{
  "arch": "conformer",
  "dataset": "synthesized solo parts of chorales (CocoChorales)",
  "hop_length": 160,
  "mlp_ratio": 4,
  "head_dim": 64,
  "inner_norm": false,
  "kernel_size": 31,
  "beta1": 0.9,
  "lr_schedule": "cosine"
}
Rows from block 3 of a small audio frame classifier, named by matrix and row number. Rows with one number belong to one neuron. Each number is 128 + 24 x the weight over its row's rms, rounded and kept within 0 to 255. All counts start at 0. Numbers have three digits each.
After each neuron's rows are labels from the 100 clips, of 14976, where the neuron reaches its highest value: "lies over" is the class under the peak. Only what is clearly more common there than usual is listed. The data: synthesized solo parts of chorales (CocoChorales). In brackets: how many of the 100, against the usual share in percent.
# fc1: first MLP up (model.blocks.3.ff1.fc1.weight, 512x128), inputs 0-127
# fc2: first MLP down (model.blocks.3.ff1.fc2.weight, 128x512, transposed), outputs 0-127

fc1.382:146113151170124127116116108118127140133129083103089133144107146155162136143125172121165140179130141102117125092166129129064129150113173105113125116061136134116126160187104142097156110111144127152150188109134092137173120098126134118151083128128084113088122174149151118155119131145128138136157141145101147155102114119116128137126123154117130133132134120125115110073151123107138134161154
fc2.382:113094121151173166081119104143107103106120108093103160118139155111076135143104163112149114163149113156151151099112136099107127129122109138112135171127131179109127165164106139116155134147137138137131145118089076176145130118105134104140084143150152114125147132122123124133150125168146137159116176135085149133100162123142132082151152127095135166083136090132105120088114147158143135102133
lies over: C#3 (100 vs 0.5)

fc1.172:125130160116121148073128127129132111097145155118116150128141123135130104150124118154135114141127167142088097123109110131154137163127173152088117105168129150100117106128148155144104151132147153093113133097159151134144085140149113154111025119133099080075117159100137124102121171108139125118116124145097135124117148141184154118113144148166125109116129109166119150121170158121133119149112
fc2.172:100104100094121134132144134139124159154113125130117150148146090132130133080107117179086075174118112130139113118143138165118118128131164136176132139103122123117145109112089175105145142112137112142092135186119112136106110125122098157097128150119116154123156152145113123157124099116103098110096169119132119184201116123133138141138098144135132114103081156122107118137166108100128169117090
lies over: E3 (60 vs 0.8); silence (33 vs 12.2)

fc1.256:121137121164122134137129111132129129133124092135117148132121116140174127110147131154120123141132137115108111151120129163176152118127128099152103117147147107141135094113106105158150114117167133113121171123106157132135153101140068134154122096105166131052148103066149128142113153107080116157100170166094076098134099124115125116143141145111144136128144180167140121105140116141115201144128
fc2.256:113124133104141180095160167164110127146112080122118129119106118120134127159149123109127120155122100101147146158083143120116114102147133153142162135121175152120121094105115112141167154205136145169113137171107119109131137132107113134151130102123120160120193119123132083125122160125108089153113172142102114113120137095115150116127156178130100152168150138148165117142106161136107128145158
lies over: G#5 (100 vs 1.5)

fc1.379:114135102132102144072117123111096084138149177127129139113128090113124142110138128126164108151109121122133122136121149148107132145118139149103124143143115129135124110147110130189210134139144122037144131130127108143134110159146123105115079116129140149144108165112123126099134136162148197131122165105086097095113148151161161123124176085109120132137128116158144116142117131109128094126122
fc2.379:090076162139162137101131106128103143112152134113120140101102106125130125140068135122131173189102121148105139102109128167134079170113135135137145170113128179140163122169099150146131146133130091101149102119145116160150100122116170103076155140116128116136123186121116097095133118113110099112095170127094127139158125110155117122138122131117165143093102134121111140101157111143115119132106
lies over: E3 (100 vs 0.8)

fc1.157:104147133114101120114136119133134081152201130172095102150183120108118130101125137126143143122147122105147118125116125158138170091129128137133149122133118150162128109107142127177120156135141112071104135126123169125133115173127134152145132133133130080139138186100112107088124112104142152072137125118126128099145137149144121129099119188131078107148121147117178118182106126083126132138148
fc2.157:093153144140127122131109098117129134151182143120113149108102143144100097153125120167155115141148123127118148084113166107108156157152118128114114170138110140108104137147179146112130092127117147105124100127122127132122106123124139095142135097115146106139066131104111121115148174124145127147100119069121144094101175135139151104174155145102091155103130138111118081107125168169169114078093
lies over: silence (100 vs 12.2)

fc1.465:170100151121093080111161132133142132140132135156152132093094098121132138138128108137148106143098130092158094086128105168127155142125130138132153150085109131162139140107170071130103123116138124115161126123143121137142154145165139113104141133078112114139111161135099129089128095108096108081149117147133137145105136180120137119125134128106118120173105182180137090121078093138117173135124
fc2.465:141149094144115188129080150122140142102089133080121098171117117140112144138124095103097083118143095144171154145110138126114106120129121191175099127141132152136115096092149196131169121146172123161102160147109126104127153142105125162110116132134132121137121106154144120154123138157134182149118142110124096149116135098146137127123155147131111173104141106109110143135112148128077123109130
lies over: A#3 (68 vs 3)

fc1.324:129128171134181123134092130109146126142158099149167129093156168115118121104163148143152155094135139154080135153126167134137147137157129153141131167111181148154160130172098119118140147154109105138105135130150200126104126106128150089183174134143149129126125105104176142103135122120149108091126078133113134108129125113129119139109138116142135163119140075165131092137122136150128113133099
fc2.324:132109148107092065153166123111108125125103149112167100161121121092159114093119134161119105133089132162107159179158117147109072118138129132126171116129128129168153128130098143105142162084104128149114143133107131126115168145104126130142114133176112136118120130140096104155126097155123096088172143136115137121167139092065128139100087127132158097114129139163128150148131121100111123160114
lies over: A4 (93 vs 3.3)

fc1.397:134132105137116127091111122143107133123123092085114158137109141161138138144115149106167137170135135113142120113149138119066124151123168068109141140058117129099126165197105131086172113115126112154155174105124089120158132114141130123143068149154105123095134135152162128138126108159133151129110160133098156148126131113136122123143114121119139132133139120144091115100137123066128123161163
fc2.397:121082121150161153074135126155096098107128108070103148128157144113088146124111149101144122169143106148167140094125117104108145118129109132095124143126107176136141160157089129122139140151149163113132166110074082174161110125125123128128075137139143093107144144097120132134144126171138157147122173133086148135087142134159132095144144119101146144106140103147103124096129133142139148094131
lies over: C#3 (100 vs 0.5)

fc1.183:130113144121143138117133116160090111120113143128154118109129097108145139112139114140099140162116122122151121139110100121185100118120154102166092145118121121142196147115136094158159124114137124110160119104095077098142137115134108115161112118115172150116139129068159127115124139144122121148116157170072050098133127130130151112162111084105128128139111172168122147155101130130140180143121
fc2.183:097110145119125186070135119141124145140128074134142172094086111088110122172134150116128135138130086127122146134092147140100127124133081130145152153105146144126094134141135092144186138137109143139130154153124121106138122098115129108176170125097136146145132105122163090119158160148122096157112155122123112114133165093110124091158166153131125164133155111133147142080084154150122144149117
lies over: G#5 (100 vs 1.5)

fc1.96:128154122148153136137142118135110103132117091136116149125124103091156110130127176136121159141121107107087130123152151110165158111136172100106151132140106100148127146154108111126114100134112120133165132130149154138164097080140103114118108123095125138100118178096110135147115162117055099133134104160091150130113150151138157176116123160093131134120093099114129136102163061114165112122075
fc2.96:150183144116087128130148154154093115138113169129133131141100075085141185130134111142147084102110165133154107141152125116127153110059086085118113105130121129111096190148135143107118130112139108107116096126170127082128136131145143160114137127094129105132081142134126126177174160084097102132135136103134147118137125139111152145142126139114092142101114141132137112167112147121118111122120
lies over: silence (56 vs 12.2)

fc1.27:146151154152090128058123097094114134120134144151111151134164146143133142128119125151101156082115121118111130121117141131175130089118076128173123133154134140167187141144121131157164151078132132104116148108135104114129118115145163101140081131096116088133133135078130121084127099116146154133135132129145058131089101117118109147141117083135138146134135130174130129091131136102112163125112
fc2.27:165120123143102137102120101120104160138102115106089119133144095127138127108141161108143177120135138114096132092152107165181138129126096134109160133133134136143189117159100166142102117121151129125108152138153169121142145154123135103111130162120114086147110168124107139090094099140104131123128161136153143129128068114165078165109109101166128110133080155116144118087171116122102091120130
lies over: E4 (98 vs 2.9)

fc1.507:130147108100092095137125099110135099129173134113136135143186120127123111104149138140135088105125132109113069114151159153136156113148121114165128140115153111167126138124110120145147130092180096080107139115158133123127132156123132151142147107083160122121132110076105146100149152153094181086138124132107121064139169157115115118136135159159104092130120153137142165146122083128136149150140
fc2.507:089130104120159115119115120160124137108135151092142163080126118123120154142079142161119112140154205160158119094129134128156122135071129063134108148164108153109083101118148146115137122121140146082115129112123099130106119123156138111153177141118166130140099151137122157137147157117123131136101087126125116100133133140144150110149123159109140114089162076119126145147119185151130154137104
lies over: G#4 (38 vs 3.6)

fc1.405:128132131123110126106131132088138115104141133121128127142158148156169118121120143107108101172129131108142143144113124103163121073143128134144088125162112152130129138116130162112226104146114125115127133109116129105125115118146066135210120105128118146068146117104138146114168143096105134115133107178094114117119098136127126185133120155120127116154136129109124063133153105125140128122101
fc2.405:141102141117117137179119168093137143161167112138133147104214181096151124133118125130137142102126101161116124125108175138129138080110137126162095140098103149129129119133124132111178120105114120116139136109139099070105130127131164129174164116116153098136111139147134100067137163134115141165149088132150114133143110131175118154128118148145123109119108128158120112119129124118164096110091
lies over: D#5 (93 vs 3.3)

fc1.310:144121184116100081116171126115117152099152107140145127118143133100117084166140120095149127118133140084170120146133150148107156144131110159152120123107111136146116126153142105122127127114139141075160108137128129098131146144169166130114137109092129094133097199143130103113107139115162113098133120121080159097128127161111128123129155146186093134130106165100170133108099137134187107149131
fc2.310:143189140100140109111124145081133093119166116159138126104105144125106165132126128110152160123117117100099142068118141140063154103129143207115126090173114111141103141084143115093109146144131167137148119128119126115139102114128116118117144092112135163085130140100128138112100113137125115153153141140130163125130103187128112117116146082121145111170136142137121126137101119153159118102087
lies over: A#4 (36 vs 4.1)

fc1.402:181083132139106137145123119106127124121134164142126104084152089109145124128127150138106138108138144141083132155129120122099166114112120133119100097106103137087114141106123106162137143109135112147129165122193149097127098089175125138126120119110125058105093116140159139122131164114158096144114117140149139149124119155145187146153163159115095131147121154144155166091115118154142118189130
fc2.402:173145102148140116177152117132135095131149122122065122139120133066092121166104103100118104093113125100118149183134162102106137125112143124119138134138139168124136106103126139152106095151120098137108102137162143100092081126153134110138132104136147124109139124135143128125096156148123099117185128100117150126099124142100139158141161126088096170126077172142108129179113137101115146098137
lies over: F#5 (93 vs 2.8)

fc1.270:141106119178137133110112121125135146100128096115103149118128135147140144140109161113154122181151140117146129086201132119089128156123118095115109120093121136087150177184108150118163115110145123148161179111132107145180128112159120124173062139140124120097114143133164117149139125148128111144137144160082149146096105129107132122122122147123137118125146108138122117057139122120130104156162
fc2.270:103089114155174161079133112144102119109114109088095135130146148124076135160102167125128149152160103170159170102107140102103129121116115134124125185110111182134138151164127124134134147140154153140141134119092077183137116134105128105151077141144143101118136142125120117125131133164142141166138175123100137127113169121151127108154142128097131155101141094144102133101119149155160111101125
lies over: C#3 (100 vs 0.5)

fc1.407:155091098137168078114129103132089098139146150150114154098108153112128134087112169081113130135121139118141116082131119099142116147135147098105133152166102114131090124116152103150133110117104121168184141107150167085141127077160115142120132137124143130121121131111139133082119108106111080069101136117141142163123146153142153129108123166116106114123113206137098153132116139131142136121126
fc2.407:121074113141136129145111131133099107132133128110089154138101128100118134134117166172096157130108117144134178151131188155113109137123141113157101143128108139134105146090119144183160146108140092112123119134110128109133158147141170103101109139154138125117122113121166150104112141160115109108128204097130129168139162126115187124163148168110118144113147182101112148162102154146108112132112
lies over: G5 (94 vs 2.4)

fc1.119:138083127118112132147182117190158119132144137147128176115105104149106101184122135119052131139148140126112141152118139168149125123115134159080164118126119147184154141143120138117132134152133122155132121119125137152148141113120105100147108133125141147065111131151129176116122110130121153136163136152102055088128127121143134116153165118122149115135122115115179067124120128144131135115125
fc2.119:118114142104131123110157150156112123127163109143099110125137128176151126111115137150100141133142151120147170184107114150132123152093080120089167105118128093136161142131174128127166150134108122110150159154082134166155131132150106113159134132125151154120142143070147146128120100163107112148163098156146121087141152103134101068139171112126137138164107126137137143148095142138085156174134
lies over: F4 (100 vs 3.4)

fc1.452:142139127113111154093126141145101084119139177126126119117144085135125132137114125144167110138109173140140122145129095117132149126124153168103118126120110150086135139129117133186152150127118119082140129111142067139145110138146144136118058131116140106106120163112137135096123164123133191110159152146115074078105128200130150123131167136146127118135133111139178166142120114130127099141158
fc2.452:072105132123145143138114152127089137150158148118124151112126126138085141120091124124109129130093108149116145100118146157087069148140133114163154155098130118154137084163099174157173186134104126104116115109113112129139111148105155118100160169117140139165128159154108083089149136119138129132106164122113118154181151107157150097151142139121147128096087117140129117122120133138113158118081
lies over: E3 (100 vs 0.8)

fc1.61:142068100131100111108155129134116152087121133125146110129101114127178126132137137163133133126127162121092111116161129149119130078167140141118072127097123095135151168151132122163126085067180106143137146124141152091141105123156136151083136104131105147146091158117154142141134116120090118100156105130095128124125145116178124126099097123122126090138159118112147160091175116124128120168135
fc2.61:136131122133175098137134110141156120113112112140137108071126117146110121123116097152139144168123127154120104109118125112129123153136145115156155131163157163111132118136163070075088107129092128155118132162160125111145133107074107092123155127090130163127149142162131076139120136080153066133137125107130119128144161149120119170129090130128140182131109116162145126077121097148143141095155
lies over: silence (54 vs 12.2)

fc1.175:111137147114156112112127135155106127149144049136091132139116168116108094130131123130097132142086122124146138104105124117135118134149182080114152169138124127145098109137142122092109161154125129110123101105153152157133070111099095128120117149134143187101135176110095128126107135101123127160120123119148121120143145147094111209148141107123153139106124113137101101169144104148125180131120
fc2.175:111073113127167130113162133101146143112113113131113140124125155174122124145107084097142133167139162147140095092132123145169115161193156124106130139173131144146119070156165138089120091137124124121132119130138153137144065102119117093148139125118100145124151171121106131094104135088142120112109089150135126123147113138165133159083078156132142149100116122148131143086161114127130124137132
lies over: silence (78 vs 12.2)

fc1.349:142137123159130139108124110127123086131167061129087163120117097140147099145110127114111122150113120098145122139123120149183143106135125118156126115147117146154141093122133115163174129119126120135099163124144162132141161149147080145136131104108124148121139132075122120149118130079124135154095160194098085068120106156124100122146135135121134154138130188157143130122133102128110189159116
fc2.349:104139133087120180125165175152105151127127078087146109118141102091165123150139126113149116143117107121157159134093143114116101079144128138163129130144165144119143087122120115158171153164163144139108133153109128106129159155120130133143116099126133163104184108100144085121098140147098110149113118127095104109128096088113144120118127168091096123181159147163157127144120140145104120137148
lies over: G#5 (100 vs 1.5)

fc1.154:115140095130132105157112091134135140125151083110144183097160154151148091111138119085123113130140133123115106098131121100170127164125091109136107144141176135142111132138143137143117123122139102122101128119150120126130100113130129120208158117128138114146126126092164152105163198123141125086097103130102091073129153134102101116121146178152133158105117108132104150100137147128147181104131
fc2.154:133111100141123110143116164130120106117107140114130109139156136180168115109108095172138144152134202135143103125128093160120119139105110105159128098140098100145136108104078152113125122117136125130121199136094117151130116162166115119107173136144116126140151151112119189114136104164135153090136125151136101089122080130130143130105089157100121109140133118164095102130155113166128122157159
lies over: G#4 (100 vs 3.6)

fc1.137:116118120132125105110141108137101046126154112179133214117132091098126094139112131130169104157146142103150102119117103112124138136158113149170149120126119147116100127136104090115131113145130120106127104116135102160135147095173091167119123140121156150146149137133104180131120115062131115136166126156107157134120124150109121127127122127113133109145094124137119089165114117103123181138168
fc2.137:127108109129126116112120117149087161132089136093100108119090123143141085148040148130138149152102132183094149120122106129142097159162146166147158162100119146165137098094093132129105132110088091138126118107124138125130130132167121108141134133151165103139113115134131133109146121162099129111138123165144120109139135111147103176157131133104155152108079096182105101156152122126129094139115
lies over: A3 (98 vs 2.6)

fc1.147:145148149140110134113134137134086088132162153181098131144138149106113104161123111140096117114123123081131107125158132167146162097119066142142150132139066125165189112144118130148139093115108137085102125114164112115125108122184119131154089136130115112090132145075105132129117119098125137131154133144130103101127101161160141129123125134135143163098124131180157150145113093124121156169115
fc2.147:150164110112115143111093117094107130135129125110115102144164146128131184099144140164139121125148143110126140130105162079138141117134078135152109127127139123128145161106120187171149122123140133116086171181083118118099132138106123124099110114129128126124140136111138133116119148170132176152145171079134109104119149142137099117153163124101089132154108123158115077113108168106084152081108
lies over: E4 (38 vs 2.9)

fc1.446:145110083109152106119148091150106148104127150119118139105092086125138130138129138110121110132135118130143125119120108127133117118208129120175135133100141095135157119119122100175102145126153129120184101131129110124134112099138097083120129101120121148161157097084137156115147112135132108136090101122143127116137160132116117204160142102129140131166071154162103101093144109136184120159149
fc2.446:133137140134138127122119125213112119139125128118143143069134142125103110161077178084139124113153114138121132125104118122121110120189119135152136132125095104096124137122096112162103114149096127145189129075129101103126174120158124096105134158104176102097100148153143140115134131120135087114124141131117126134134131122084122101157149088117159123094132104127141105140128144107148190114139
lies over: A3 (98 vs 2.6)

fc1.403:149085173109148080125128090114108158170112121172161139052133101086131117154114141131134147147116122117124119094144113149133112106121126083159144159098125141136150145129133086164114143116136121141149107104126111092148126115127152075136135144107079117159116164130124103125124100110118116125114130182137123156111115147131120125126124088092139149125110172141089163121102105126149191135105
fc2.403:136104129117114120186117135131089157148086121137136091130110110132148134112103152125128156111102092130139154108156102131096100105146103123130142146130081114151187148140066147132150153114087131110127157160110135100147170150120098087144102195145147113120132137137143100124132080176133144109118154150166074159142104122135105154149132116113153113126122151170131126128138127082121109138124
lies over: C#4 (95 vs 3.7)

fc1.29:124133149129091102121174133135149126132170108137141146130163121068089074144128134087144092098132124076153110154158150129108142138131109164164131136108087086136121135166163135167152093087119085097114112121151147097133155137129130128137132118128130123103135158070104134116133146098149129112103143142116113087130122155130136131121142151117070131120131197125134142121132138082157143141144
fc2.29:091212128092128106105123129081126089121153125152137122138137131131137125142117117131162118155129143116114097141161129133157141116123135142111109099182128123121114089082171152137110179125161156102121147142096138134120159127155120125140150102127134117106148121101108150111080134085113102158155088145103132075099117172126154103093143136141159095143149098148147123130084118112127145164151
lies over: silence (40 vs 12.2)

fc1.41:112104112117121109132136146113121116128118136119123154115159125106136117094124118065111086135134111144169145126120111100153102093116109147156109125169140151127117175131132180115229102129109131105127105122130105083133119137103109117198110113146138131097139119111090141113156153108124160109125130159102103119119093119105141183109083152108130122129128144137098070129147138121124120108117
fc2.41:155124167120126120143136170122135156142150117127132151124166160070145091158117110098098140088129076166147144157098159136134113086093150126129096144140092162147087118099135144135164112101140116098144110096145131060125117147149166119146133125108149075120119134145112122092118124113092149142126116127148122153146129129191157157138121164131138112122130171117102134156128127094147094132112
lies over: D#5 (100 vs 3.3)

fc1.481:159107131095120114134126135117141122149113157130153136081126137141196158118142153120137123129138125147118126130135116142153157121148114126100149079099132057149134144123117121210135158125132079111183130135113106083146076138150157132126143127103147148138127132099129102063143119135090132079119139177109100144116139147134129119115147118116119100165092133108149137117143096122134129162103
fc2.481:112120156056121078166105160150130175155140119181142118149160116122098099106114137133153139119093078131169147146107171165108131141132071102145139132108096102157111127149099147120160152095152142147135152141145121131133144142139127108165154134130138144177155112175146118119135094136136145118119139144134105116171140133116118135123083128166126095117160115151103106145088127110123134130102
lies over: G#4 (75 vs 3.6)

fc1.67:124120168122149142149115135146099160146146146154150148098135144138120108156138149122074138126110142127102139126118157138089137165118139123101127155102123125140119108125149104143102122139116113145136088107177127097123103129130118075123088147109142189136116126142145088126116140120146110159144113130152138162127125169102175147165129141111134149140118190165172173100141081177144093154079
fc2.67:184093120151147104186152136146133130129123140110108119131142108092108112187092106118121113132102140143155163180122153106122098126116125107128135130131115192142149111134146139146100124128121078131107118119162111128152069132170146089165121096111154120127130112143146113147113138187124128102160147143099127105094140119085109148137172113109101172104094120128133146168135134149146137143129
lies over: F#5 (100 vs 2.8)

fc1.492:147116145131124092124158137175137139136137132150161095080109088123147138125139130129132108161083133107130120066110119169166157136135144173095118128105105145156141117116110098116106143102132111126153112133128158143162146164155149138127150121072129128134110165138146106067117097102111093091121098127114152143145135162123160126135160147127106117187112179151144100119111109139107175145115
fc2.492:140159113152103165146083163107133122130125107083127117169102095144123169098133089129127106110115099137161162143099126155106113103113144185133113129123146166135113111082146178117155124126169114156091151126092137111116175123110131151101144104140123138136136108172137109120117127157152175137114134113135115135133126097124128148119144141160106162101169121096111119147108136135050163108144
lies over: A#3 (67 vs 3)

fc1.458:157142119113154163135103124121123090124117176154174102081120180111121118135098136141129119133140111142130123101134156136144126103195159138151129090123074143151154164125077104098088083109143115127146142100137109080122139099143139100161125108120182134129112130121127125105109110161088123156162109153110133090118134142133129114141125147093115105141121107156137157110109086163143106163121
fc2.458:129099145099156127163154126157102144166105125078145103105084132101087090123100177121140108135100117184129154081118142094049094138144118122140147151143124127151110141166133106129147134121126134137129140150109118093124162141116147104158152161160158106148102162159125085131143117153124092106111101125134136135147173114130129072132118125115101127105138128145159155137107149135123097147109
lies over: D#4 (100 vs 4.1)

fc1.357:124128089100113154109154136118130118156131114130129129129147105108115136120133144132114077112160133141139134165146139129178159085120145092123115126141147126122105175165107162131183116119148126133132133143172128093144107089133130126162106122126184111074130116126110180089131161139084182138137087137100122127120117156101101208128132151128125098136116114115127102117150093111134084125138
fc2.357:120122134135147166144153138136091148123138130085108130071131078090108140147113136115154130118139156142146108109074129116162118076080127092096119157174130156141069138164172135095175095127111114113121106109136135096108125128115144153131183143127158115117104145172108122147141121106122127145126074107153130132142099111156126154142124116118123137125156149119142120106152160109116087128173
lies over: D#5 (71 vs 3.3)

fc1.344:129142147123133119107140128101136115096146119132107130113135130091124126180135147153168165136106129102101160095140169130073141080155105162080142092118130135149122113148116091106098188147129152098151111143150180129121130132132111147079149142121124133119123175067159102115136125083121092137176139145139147140151124127137119107099112118137126097142105153128132117150101100134170097143092
fc2.344:161145165118119140110131127108151159131150124145158132093094134088116118149088147139157132074140091104104158148116136092105120114096142151142187114098122107138094180126122106096119146128143144131165091115144146107117084124142114128113147131099157127117146135104135132143129087138094104162189161168147132121148116115141105109151148099094093120140116195092166144129119135140131151126111
lies over: A#4 (86 vs 4.1)

fc1.412:153122139137119103127131110124168130123162125125130136102147153126147108164135165123161180126123120120070128161151138115099137122182152159127109138095090127124155115133127097128131151115162118135140139114136194145149112110182130104154151104113131122144101106129160165103150110127127136105169115174147152091100131134098177132144161138105131115149136115136153049128119145147163107144086
fc2.412:146127161120124078126183120111099124109151134106111117154147139109165129112125111191120118145101130137100138180137121144126090095145130127097156123112134117151198096167120109145136170136128130144081125161113141158114159143122161139100085107151085122139179119119122103154118097128139093100164136140135124119134098103104115104100127103134147137134133157152122137161140137095066130109105
lies over: A4 (97 vs 3.3)

fc1.316:182111119139128180121118112142132125130121160130150122120125102083118123173106139150128138104153140122125105141162149143098158125123118123094140146065107130090119129131096127148135119111131124142129140128195112083106141084183128131117102147128150086118096117130162121137145136101133118140125153153151140151144129160142178103123114148105095149102082135154146150096104117150181130194155
fc2.316:139124176103137091157126118140131165151140130135153134101098136108120105152100145110124121140092096107136147137145166107084116165164111089107165144117132143142129168156103133132115087110088104133171112142163123114172081131130131120152133083098168143150127105142141074106111138148157101132140132097099125136131134124114109190142136119102107161118097163160139173154129110106156110110106
lies over: F#5 (92 vs 2.8)

fc1.372:115131162123133096070108104113115108168118099122149118091092140128147108121135138091094097123136173144118123118116112134112130107125109165113120097089160128089183142127149101157134138114102136105140142125131120138125082137142127108108120118111126083044100114087120080153137156140113130129073143138114143129123136133190135122127138109162146126127149116192112142103125120108116118170139
fc2.372:129144116114155118125147137151117188138142142099166109120021109113117106128112149140109146114110149166159194137103144178116087136109118104134153166109123167165169113130118149141130146091150090138154147138118136123119145122154114102125163128137127109135116117125113113175124091162106105090139162167112124129152098085123131146116121114125111125116151111151130113125108153096121131129141
lies over: B4 (100 vs 3.7)

fc1.253:129111097127173095128130109107116086113150135122137175107135157128159119127127169106122136130103131119125114106134140119127102135144168091101142130136134108153110125115146102173133102145115133143165131128142169080148135120135119101119133136120145144086145107056134119099099141102124098111116164153129141163124123149153178124128151167118108128136138218113062164110125128107155165109113
fc2.253:156091076144120135143114148130134099155154121127097159152125124117127131169120130140102099101150121111173144157117175133141137099121102102164108126129146133094080127103137125199150127111154134152099132138134114090101149138155136158125155118135156121114160111108175152101136165124106120126154190114133145127117142141114171102128153186111089143123161162110123122147095156164119143144151
lies over: G5 (71 vs 2.4)

fc1.448:117118148115142102131135139108128132147139111118114138120162145123158111117136146082125098134122117131161123133133111098150102119117129156110123144155149151136112155128133159126228101156123115104119094137155119095165114129132119123197144116135135105100143127097094127075182167110111125115130096167092109129123119141115120209114113174118113125140123141113095087134169125131130096120108
fc2.448:154087149123117128155137171111144157151171126124130166110183173087151106161130134107092136094122077156150148136107146139121148085101142128132096132133098149143091124112150150118179113093132114116131130089144121063123120150136169127161145131105154088122112122143118115089121135137100166156132094116149117144147131135184146157147117167124131107124143158125131123127115124102140089138095
lies over: D#5 (96 vs 3.3)

fc1.133:095139136097125153111108116123108097117118153116110117089134149106124114112119141118120128131126123150108119115117150128162117107178129147148139116157122175134146135137091103109123094098129131076144146124115131100161155105125135106149111110119132126120098200056088107103113168144123154144145065070123136094090111110124139132120144089123114119141081096151154120096114068151144117129128
fc2.133:117096135109147130152134104088150130091138134130157105101112115055101137156119162123146100113119125162144115072131153089087113085123134155176135169134116172111151169170156106104158101115143122120124113117163149087092163127164145129133130121139157102155100142132136122116149148110092099085123101134108126129123156101143155089160119124129126113109149109131117098117122158170145128135105
lies over: D#4 (86 vs 4.1)

fc1.32:133139126103136127106097104100107099104127151142138115089126175076131117111127138129100133154103112150104125112140157144136141112190148145169130130170097151147145152129114089092123090104133126107136133128126131103145149094122155105155110106117135121126093179106109109133098175145122134153163085072145156075088139112118139131131165097130132134125098102147149146114112072175135124124106
fc2.32:146106152092134126169141123101139144111105117115168077125111116075107128150115170143138109101112122181141122094124133093082100082119132148181133140147117148129134166159141100140162144101121128120106150150142140081075169155141143124128127144138144097152111152162132108117150146142081109071111100136142123120160149094142158085138105141134117096128167119130151121117116138150120124156119
lies over: D#4 (100 vs 4.1)

fc1.386:132143083119141155136110129108157124080147146107124130111128171118125133131161130125165123154115138090114142160166132130079124135204128157122110148129131146143161109139101112097137135110137136151111144143134210151121111105152134107149145133149093149132117111107137137071129118128143134102163083142119132096094123121070127158068133109139133117121104109142120062125140122155142098112117
fc2.386:122120137087084110148156162109094111125123143127166111157134134119131118110142101192118110112100124163136122173132115166103101089117120107145155102124130113142166133142109104161165163093119130156077156154123125124080161171113142157118112133157106123132156117148108098146135095154126133110154124139168130124170129112102133091112115132151132123137162144167148139192107135114080125153117
lies over: A4 (79 vs 3.3)

fc1.342:117145100148134123078120150129136115126124071121110158109093154139082098135147119129118126126093140157115126131094115119152138154156143117078112148134134156165065125137189134106130120127139138107122119095154135149144079098104090128121079118139146157095133183107107140124121176124127172150105125134141125118132150112104140207145143137142137163104110125129119130149183116136123136145127
fc2.342:094059114109172135131139148118123161140090117108136110122151132157135149109119094112124124165130159182163123099111120132160083131178161121114122130181111152158117084146165155092128131143101110109127139154103119116135048093099117084137142138130132138121178159136099106118137101124141134113138092136140116133154127113159152171115081147131117125122121141150156119131151135130114131147128
lies over: silence (98 vs 12.2)

fc1.83:142145061103128144102128085121104133074142127128108127109114091094124119154101152111172123169114117101065117086137157141140153108128154059101167126177135123153094138153116127140126133138131128091123148142128159139123125120145137131114147126129114121127106109163106132096163121146127077122108096099109110122064136130151086139149172119105105159132116162133121136141092122134122120129148
fc2.83:156129144098132152140141139125170134169138096132150058127098124119180105149149158137115113128112137125108147119084106158130145126102152122141135099141157136165154110131103137124159142080147121151164130153137104121141126134119136175110131112104097166088131134148117116082121127133135129156146095170132141152172126104126164147117137156178121118179114120134156157105088124106133132177183
lies over: C#5 (99 vs 3.7)

fc1.18:146132128113176124107156145130130139152182133156088087135099141146123110128132142144120134160082138119145122078126131155138152130135130115106137125137098167147139102119125089136101132145136114155116126129159176158133075132124138163123121132123137178153142184111160128085102104091109103159136083104153133154137108163157134176132115146109126129186138139141136156180147082122103146142139
fc2.18:127146136128140106128117101106127156136126103093133127130110138138123146109148117127148114140156118133144136127118153086151141133132154131096084149198173142108121102138170143130130101146150137103098112171104126122162085116094146114139121057112142114143129141147130104148084163125153131125086133079102138134088155126147127152133118129075133123092133114140135137075120170149125098056097
lies over: silence (74 vs 12.2)